A small rotation predictor, trained from scratch.
Training: soap at rate 0.0022, batches of 256.
Data: trained on Sentinel-2 satellite tiles (TerraMesh), 10.4 epochs.
Rows from block 2 of a small rotation predictor, named by matrix and row number. Rows with one number belong to one channel. Each number is 50 + 15 x the weight over its row's rms, rounded and kept within 0 to 99. All counts start at 0. After the name is the row's rms in percent of the matrix's.
After each channel's rows are labels from the 100 images, of 14848, where the channel reaches its highest value: "strongest on" is what is common among them; "peak on" is the class under the peak. Only what is clearly more common there than usual is listed. The data: Sentinel-2 satellite tiles (TerraMesh).
# convs0: expand pointwise conv (model.blocks.2.convs.0.weight, 192x32x1x1), inputs 0-31
# convs1: depthwise 3x3 conv, stride 2 (model.blocks.2.convs.1.weight, 192x1x3x3, trained with AdamW), a 3x3 kernel
# convs2: project pointwise conv (model.blocks.2.convs.2.weight, 64x192x1x1, transposed), outputs 0-63

convs0.141 081:64 43 58 41 43 30 52 50 10 46 69 44 56 39 87 58 51 57 62 43 43 73 49 76 35 40 32 49 63 47 31 47
convs1.141 104:58 61 63 59 64 62 31 25 34
convs2.141 101:22 36 72 31 45 33 19 71 42 58 43 56 19 53 51 72 60 49 53 54 60 52 54 64 51 43 32 58 42 43 77 19 28 61 40 51 71 64 66 15 32 43 44 51 56 70 54 44 62 57 46 61 64 38 42 52 79 37 60 40 40 27 64 49
strongest on: clouds
peak on: clouds

convs0.29 097:55 41 63 62 74 79 41 37 53 46 50 45 24 62 48 49 37 32 47 11 59 54 35 48 53 67 70 57 31 75 48 37
convs1.29 119:23 32 26 49 50 65 56 39 49
convs2.29 103:44 62 86 47 71 45 50 53 47 76 31 69 44 53 49 67 65 67 46 46 40 48 54 50 55 38 29 48 62 85 26 35 52 56 44 50 62 59 61 50 52 96 59 69 43 64 45 62 68 26 46 29 46 27 41 49 66 35 52 51 36 72 34 30
strongest on: clouds
peak on: clouds

convs0.166 095:22 65 55 51 49 35 48 51 52 52 35 47 39 71 28 70 15 57 51 39 38 70 52 58 50 47 21 36 52 69 78 42
convs1.166 094:57 56 53 63 76 66 45 67 73
convs2.166 083:55 39 71 38 67 45 41 40 49 18 32 62 33 76 67 22 57 51 49 59 49 68 10 50 59 45 46 58 39 71 49 50 68 42 66 44 40 56 67 47 59 66 12 51 59 51 57 41 47 46 13 64 52 58 45 24 49 66 45 72 46 37 29 50
strongest on: snow or ice; main land cover: snow or ice; clouds
peak on: snow or ice; clouds

convs0.43 079:31 36 46 61 70 37 49 14 61 35 45 42 31 76 39 37 77 39 56 36 60 31 40 53 29 59 62 50 44 46 59 69
convs1.43 086:39 70 72 56 34 33 29 54 55
convs2.43 112:44 56 54 57 64 50 56 49 69 46 52 54 97 31 37 50 29 33 38 30 49 87 68 59 58 65 76 40 61 29 57 60 32 56 35 31 62 46 56 46 51 61 41 54 50 48 69 39 67 37 35 63 46 63 45 99 48 62 52 63 57 49 63 37
strongest on: clouds
peak on: clouds

convs0.47 096:43 35 44 35 49 48 41 41 50 24 67 74 58 61 64 38 58 47 48 43 30 69 72 38 30 75 37 44 70 42 77 73
convs1.47 098:31 60 40 37 68 39 40 68 29
convs2.47 121:32 78 56 68 55 71 37 48 49 44 39 40 19 50 59 80 58 47 50 65 40 34 80 49 38 54 69 59 51 48 31 47 71 59 12 57 62 36 51 50 52 46 24 40 46 20 43 44 42 14 59 37 42 55 59 46 40 56 75 30 61 60 64 50
strongest on: clouds
peak on: clouds; built area

convs0.70 091:53 81 42 24 42 42 65 37 56 35 59 49 67 53 48 59 51 57 45 64 49 72 53 85 43 50 34 67 51 88 49 35
convs1.70 095:65 72 69 60 67 59 32 43 39
convs2.70 116:35 62 52 52 37 67 62 50 65 63 42 59 31 36 51 62 71 53 67 38 48 47 07 48 36 24 73 40 28 41 61 42 68 41 43 62 55 50 52 37 41 30 52 83 63 54 60 60 61 56 35 74 81 46 62 36 63 59 48 51 41 59 35 12
strongest on: main land cover: snow or ice
peak on: snow or ice

convs0.18 095:43 86 47 40 31 48 67 52 67 53 54 40 43 13 43 44 37 43 50 65 74 43 33 40 35 56 59 19 47 39 41 63
convs1.18 098:41 33 30 35 39 52 49 30 27
convs2.18 080:54 55 62 56 66 35 42 37 32 43 54 69 56 29 71 58 71 60 36 56 40 39 56 56 76 19 67 52 51 10 43 35 82 53 36 83 67 71 60 54 59 43 34 76 39 34 47 46 50 31 52 64 45 55 53 44 56 64 61 47 78 32 64 51
strongest on: snow or ice; main land cover: snow or ice
peak on: snow or ice

convs0.40 071:55 43 71 45 52 36 40 43 33 46 76 46 51 42 71 45 60 52 40 63 60 77 77 69 48 53 26 72 63 28 75 60
convs1.40 086:47 31 29 56 73 70 51 37 41
convs2.40 068:43 62 66 56 54 42 37 44 56 41 59 29 28 23 36 64 35 66 51 48 55 51 32 48 09 47 39 54 21 49 26 38 38 50 41 51 62 50 23 54 41 44 23 62 64 56 46 26 59 18 57 64 43 56 36 73 49 56 19 43 24 29 55 46
strongest on: clouds
peak on: clouds

convs0.54 093:53 54 35 41 37 54 56 74 59 60 36 58 51 78 65 64 50 24 32 53 46 63 60 52 75 67 59 55 93 51 36 61
convs1.54 087:58 27 58 58 33 67 46 32 69
convs2.54 089:57 52 37 27 70 67 50 48 48 49 62 67 41 69 28 55 58 62 35 62 50 26 50 57 46 65 69 53 62 48 50 58 46 55 73 59 90 03 23 42 39 58 56 41 45 54 71 33 63 48 54 43 69 47 66 43 56 80 59 53 27 62 67 65
strongest on: clouds
peak on: clouds

convs0.93 111:55 41 33 51 26 35 42 17 38 26 63 41 36 36 52 63 71 71 31 48 72 47 50 51 28 38 38 57 26 41 49 39
convs1.93 108:18 40 52 44 39 53 29 37 62
convs2.93 108:78 60 43 20 45 54 44 52 65 41 48 40 85 34 67 64 48 39 38 10 59 55 49 41 29 54 50 41 78 73 68 31 49 52 36 78 68 59 47 20 55 39 56 35 49 41 46 50 62 55 80 37 44 52 35 60 72 51 51 31 49 66 48 51
strongest on: water; flooded vegetation
peak on: water; built area

convs0.147 093:33 44 58 48 53 23 35 64 50 52 79 56 54 51 65 31 52 41 46 78 45 72 75 66 63 60 38 50 86 36 43 49
convs1.147 099:61 59 62 31 23 29 44 58 48
convs2.147 090:54 60 34 49 85 46 44 51 35 24 58 43 50 75 40 41 69 59 45 27 48 30 85 43 85 29 50 37 32 40 41 22 53 23 41 44 60 42 71 53 38 61 30 79 39 46 45 43 46 43 49 48 53 70 62 46 28 53 37 57 43 68 43 45
strongest on: clouds; main land cover: trees
peak on: clouds

convs0.124 119:37 52 42 45 47 32 87 48 34 65 56 56 26 12 45 50 40 63 30 49 71 51 48 34 58 62 75 59 62 65 48 59
convs1.124 102:43 57 59 62 61 62 69 77 69
convs2.124 103:28 67 38 51 57 63 60 74 48 63 57 54 57 58 72 46 42 47 66 32 63 65 42 54 17 41 30 61 65 23 51 40 53 73 91 39 57 62 51 43 35 51 69 63 49 78 43 53 76 55 80 53 46 86 48 67 40 51 53 51 47 55 57 36
strongest on: crops; built area; main land cover: crops
peak on: crops

convs0.63 098:52 34 50 65 80 41 47 47 29 18 65 55 72 25 46 48 45 59 44 64 48 85 64 67 41 66 60 68 50 44 47 56
convs1.63 095:58 64 62 27 27 33 55 64 50
convs2.63 112:43 36 89 70 31 71 46 58 32 45 55 64 55 41 55 44 69 79 35 46 31 39 63 56 75 57 57 32 35 37 64 36 42 50 70 56 62 57 40 48 44 45 11 53 70 28 66 43 54 33 59 69 70 29 67 49 51 66 50 51 77 44 39 51
strongest on: clouds
peak on: clouds

convs0.146 115:36 53 31 36 53 55 75 74 54 62 57 48 56 32 29 45 66 63 17 69 25 40 44 28 58 63 43 33 44 59 47 68
convs1.146 097:76 58 47 66 50 64 73 66 45
convs2.146 091:65 49 45 78 37 78 78 40 42 56 34 62 49 60 79 43 16 49 42 49 60 50 65 86 43 52 43 37 56 48 20 33 48 59 43 58 53 61 64 67 48 39 44 71 45 71 69 48 60 56 44 49 27 48 74 64 65 39 73 46 49 22 67 45
strongest on: crops; built area; main land cover: crops
peak on: crops

convs0.65 099:58 46 49 25 94 52 40 51 54 41 64 52 61 53 51 28 56 61 61 73 28 40 72 51 29 36 25 44 43 63 61 50
convs1.65 090:40 64 53 57 86 43 58 59 35
convs2.65 107:53 44 44 46 79 56 74 69 66 28 24 58 37 52 41 62 39 55 54 62 45 46 42 60 49 16 55 62 28 30 55 38 47 57 63 53 52 84 28 51 65 42 42 26 32 30 49 57 29 32 30 68 31 55 61 32 37 67 32 35 63 75 51 52
strongest on: snow or ice; main land cover: snow or ice
peak on: snow or ice

convs0.24 084:46 56 46 68 61 35 51 37 63 19 57 43 75 65 58 48 17 82 40 77 54 61 64 39 29 57 43 62 50 44 46 44
convs1.24 105:54 32 28 48 71 59 39 26 47
convs2.24 090:42 50 50 43 45 53 64 43 40 67 28 50 56 41 46 22 45 60 37 58 37 73 49 34 61 43 38 45 24 48 75 38 80 88 81 48 36 60 25 47 77 52 41 59 56 33 37 51 55 34 79 50 50 72 64 76 48 62 67 65 57 41 48 40
strongest on: main land cover: snow or ice
peak on: snow or ice

convs0.133 102:71 58 43 27 56 38 46 20 32 44 46 48 40 46 33 30 72 49 41 49 40 66 39 48 10 58 53 45 54 31 75 63
convs1.133 098:30 72 36 46 46 59 60 28 66
convs2.133 149:38 26 75 60 56 76 60 68 48 45 28 55 76 52 47 34 58 55 63 41 39 31 38 55 55 33 49 46 68 42 72 67 60 67 35 77 57 39 44 62 67 52 64 55 38 62 43 70 56 29 54 51 55 43 37 18 31 21 32 68 25 41 73 43
strongest on: water; main land cover: water
peak on: water

convs0.0 090:54 51 51 45 57 52 84 56 88 71 42 50 71 67 43 67 61 27 57 58 34 66 67 67 40 44 50 56 61 62 26 56
convs1.0 092:24 51 47 52 26 61 72 40 59
convs2.0 104:41 35 23 52 52 40 83 63 49 66 55 46 75 52 34 43 43 59 64 21 21 10 28 57 22 72 70 40 62 37 41 51 57 32 38 44 40 47 48 55 45 43 35 49 65 44 38 54 51 21 34 51 34 50 60 33 81 51 53 55 60 39 60 57
strongest on: water; main land cover: water
peak on: water

convs0.171 096:49 40 31 46 57 71 51 62 76 51 47 25 46 52 36 61 76 75 51 56 39 60 49 36 56 25 68 31 25 52 45 23
convs1.171 098:37 68 52 65 38 29 26 49 62
convs2.171 083:44 82 55 95 77 62 38 29 30 36 41 80 47 49 93 35 48 57 46 47 43 57 52 25 61 54 28 55 57 35 40 48 43 35 53 45 35 74 45 59 42 55 31 82 44 48 41 51 44 48 58 50 64 32 49 53 40 35 60 52 58 53 35 65
strongest on: main land cover: snow or ice
peak on: snow or ice

convs0.139 093:64 31 45 42 26 47 46 50 30 38 70 76 41 46 55 18 50 57 50 40 42 46 69 61 37 71 27 26 54 55 66 71
convs1.139 085:53 34 51 61 28 62 66 23 52
convs2.139 093:28 69 41 64 42 50 49 59 46 46 53 49 39 95 42 36 87 87 39 66 70 92 44 48 42 45 56 50 44 32 40 46 56 48 66 49 54 36 21 58 45 54 49 51 43 40 48 59 50 44 77 41 57 64 47 48 61 34 70 46 44 79 39 38
strongest on: built area; clouds; main land cover: built area
peak on: built area

convs0.159 097:35 44 54 64 87 55 44 31 44 33 50 26 35 75 63 20 49 43 52 56 69 29 53 53 67 49 49 33 59 53 49 74
convs1.159 100:36 43 49 69 67 64 35 29 33
convs2.159 113:34 52 41 47 57 66 54 46 47 29 41 46 23 30 30 41 46 51 35 33 67 61 51 70 53 60 37 52 66 81 41 36 37 58 70 31 48 51 60 42 78 84 51 58 22 62 73 67 52 50 41 53 55 48 39 65 66 42 21 68 57 77 36 27
strongest on: clouds
peak on: clouds

convs0.31 120:85 54 56 31 47 76 45 61 48 80 57 40 58 49 75 43 48 45 56 48 22 32 56 44 23 66 35 34 47 40 43 44
convs1.31 098:33 53 72 43 76 56 40 69 55
convs2.31 136:84 68 17 56 37 71 50 53 49 52 57 50 57 52 58 37 41 40 37 36 58 72 73 53 37 44 30 57 67 56 60 32 49 63 91 52 59 43 47 67 30 57 54 52 43 74 42 49 41 27 45 47 64 52 42 48 41 43 02 33 46 37 29 63
strongest on: crops; main land cover: crops
peak on: crops

convs0.132 086:38 48 48 66 71 75 58 27 65 59 57 73 36 67 61 48 47 35 41 35 40 53 38 78 38 60 62 58 30 47 31 80
convs1.132 086:38 42 47 73 74 52 33 32 59
convs2.132 105:45 56 46 47 46 34 20 67 53 50 64 62 41 19 11 48 69 57 74 55 54 59 39 50 56 65 56 66 41 87 48 62 52 30 62 34 70 37 58 48 55 56 57 66 23 54 61 50 55 55 26 55 30 43 51 77 56 74 25 54 27 56 49 35
strongest on: snow or ice; main land cover: snow or ice; clouds
peak on: snow or ice

convs0.179 103:62 60 44 45 36 66 53 49 82 46 31 61 41 15 28 66 39 38 41 55 31 41 44 28 37 70 45 40 68 69 61 52
convs1.179 085:33 30 36 52 66 60 61 67 69
convs2.179 094:50 61 60 59 29 60 47 65 51 34 25 44 21 60 28 61 11 57 53 35 73 39 37 60 28 90 70 39 50 61 59 36 39 67 52 48 61 52 70 46 65 29 40 44 70 57 57 49 61 35 55 51 52 65 59 24 69 37 63 39 56 28 62 44
strongest on: built area; crops; main land cover: crops
peak on: crops

convs0.188 094:63 49 36 68 40 44 51 50 58 55 29 48 34 68 49 85 47 51 03 46 58 50 49 60 61 56 47 70 68 50 24 43
convs1.188 089:42 56 70 32 75 58 45 69 40
convs2.188 094:36 44 54 09 33 39 72 52 60 40 40 59 52 76 58 47 45 54 47 43 59 38 51 32 65 48 68 31 70 23 57 56 61 41 44 61 55 38 60 51 56 64 61 45 69 50 47 83 47 72 38 34 67 60 52 25 27 83 19 56 53 44 45 24
strongest on: clouds
peak on: clouds

convs0.165 087:35 39 44 78 91 52 34 44 53 29 45 37 45 72 60 62 39 59 50 40 30 64 50 26 42 56 42 44 34 45 23 54
convs1.165 102:60 59 55 41 63 55 41 26 19
convs2.165 094:54 47 83 42 82 49 58 34 48 38 58 67 17 46 46 49 42 64 65 61 74 49 30 45 32 38 36 32 39 42 38 23 39 67 31 61 56 66 40 56 58 29 35 37 34 35 49 43 53 40 43 42 71 64 65 26 62 48 54 37 79 32 64 29
strongest on: snow or ice; main land cover: snow or ice; clouds
peak on: snow or ice; clouds

convs0.114 115:59 49 59 52 66 57 60 47 25 57 38 48 64 34 42 55 60 93 44 17 50 72 28 49 57 40 80 49 45 63 47 52
convs1.114 095:52 34 72 31 76 54 57 39 42
convs2.114 117:31 32 51 71 56 18 49 53 43 60 34 37 31 34 28 51 67 42 39 52 31 46 52 43 57 36 46 44 26 51 35 68 72 62 61 37 73 31 35 56 57 31 36 47 61 62 51 42 22 57 50 41 52 54 76 33 32 66 70 62 45 94 40 58
strongest on: main land cover: snow or ice
peak on: snow or ice

convs0.20 085:68 63 35 45 43 56 34 23 46 38 47 54 35 38 36 41 73 44 47 42 37 71 57 39 07 57 38 51 43 41 68 76
convs1.20 095:64 22 62 55 58 42 30 68 44
convs2.20 133:46 22 45 63 63 61 43 32 34 70 35 62 49 42 40 52 70 53 58 29 32 44 54 46 31 45 58 23 58 25 53 46 67 67 46 74 42 30 48 50 70 52 20 43 50 77 29 80 52 26 38 57 45 38 52 22 49 27 53 59 50 62 77 45
strongest on: water; main land cover: water
peak on: water

convs0.161 112:70 44 73 39 51 43 73 72 61 57 55 11 48 58 78 41 47 52 66 54 20 29 55 55 53 57 35 51 56 60 46 36
convs1.161 092:57 48 40 73 42 22 63 35 41
convs2.161 107:60 73 50 31 29 60 48 51 51 54 33 54 78 57 61 52 56 32 35 18 23 35 59 21 31 51 39 52 75 83 64 36 47 26 48 31 51 60 53 65 60 37 54 51 42 81 56 46 57 35 76 40 44 33 31 61 56 44 62 58 74 49 44 43
strongest on: built area; main land cover: crops
peak on: crops

convs0.77 090:50 54 44 76 62 56 40 49 60 50 34 39 16 48 56 59 55 67 22 51 32 62 60 77 63 63 50 28 64 51 18 55
convs1.77 095:45 36 61 55 29 67 63 27 64
convs2.77 093:32 54 83 81 53 49 71 59 73 38 28 72 43 74 37 57 34 40 52 80 55 31 60 45 28 56 88 72 56 34 58 43 66 55 41 43 57 33 48 43 52 62 45 51 25 71 52 42 43 57 27 57 35 65 55 45 62 55 65 63 50 40 63 37
strongest on: clouds; main land cover: water
peak on: clouds

convs0.181 093:38 68 60 55 60 54 64 66 64 68 57 40 49 74 72 65 06 53 40 48 77 55 48 64 66 49 48 41 56 39 46 25
convs1.181 110:42 44 34 23 32 37 32 40 53
convs2.181 089:44 31 68 40 45 28 17 52 51 74 56 82 26 55 62 71 54 46 63 66 54 74 68 82 62 82 74 54 46 48 51 42 63 64 47 43 25 55 43 53 54 53 41 41 67 64 67 42 51 70 43 44 60 68 57 56 40 62 67 62 56 55 28 27
strongest on: snow or ice; main land cover: snow or ice
peak on: snow or ice

convs0.59 102:76 45 66 45 35 35 65 58 49 61 67 64 85 52 50 53 50 56 35 50 46 67 64 39 33 41 63 69 88 67 39 55
convs1.59 136:46 47 49 29 22 23 52 55 47
convs2.59 079:33 63 52 61 29 52 42 39 35 47 45 62 65 55 38 38 64 99 36 60 42 81 37 22 65 68 46 69 53 50 54 51 43 32 67 75 57 42 59 47 62 55 30 53 34 84 39 58 29 48 46 39 52 42 40 56 51 54 22 50 53 75 26 53
strongest on: clouds
peak on: clouds

convs0.150 120:36 32 34 54 64 49 36 22 66 52 58 51 77 52 18 18 34 65 45 48 44 40 34 52 55 61 49 44 64 53 71 31
convs1.150 100:33 30 30 53 56 67 65 64 63
convs2.150 100:53 42 48 37 66 46 73 44 52 58 28 17 33 72 34 56 64 59 47 60 34 61 24 56 47 46 60 69 44 47 44 59 51 52 80 39 38 29 37 49 56 43 25 95 52 30 36 51 49 59 35 23 38 38 40 60 62 37 77 38 37 30 50 53
strongest on: snow or ice; main land cover: snow or ice; clouds
peak on: snow or ice; clouds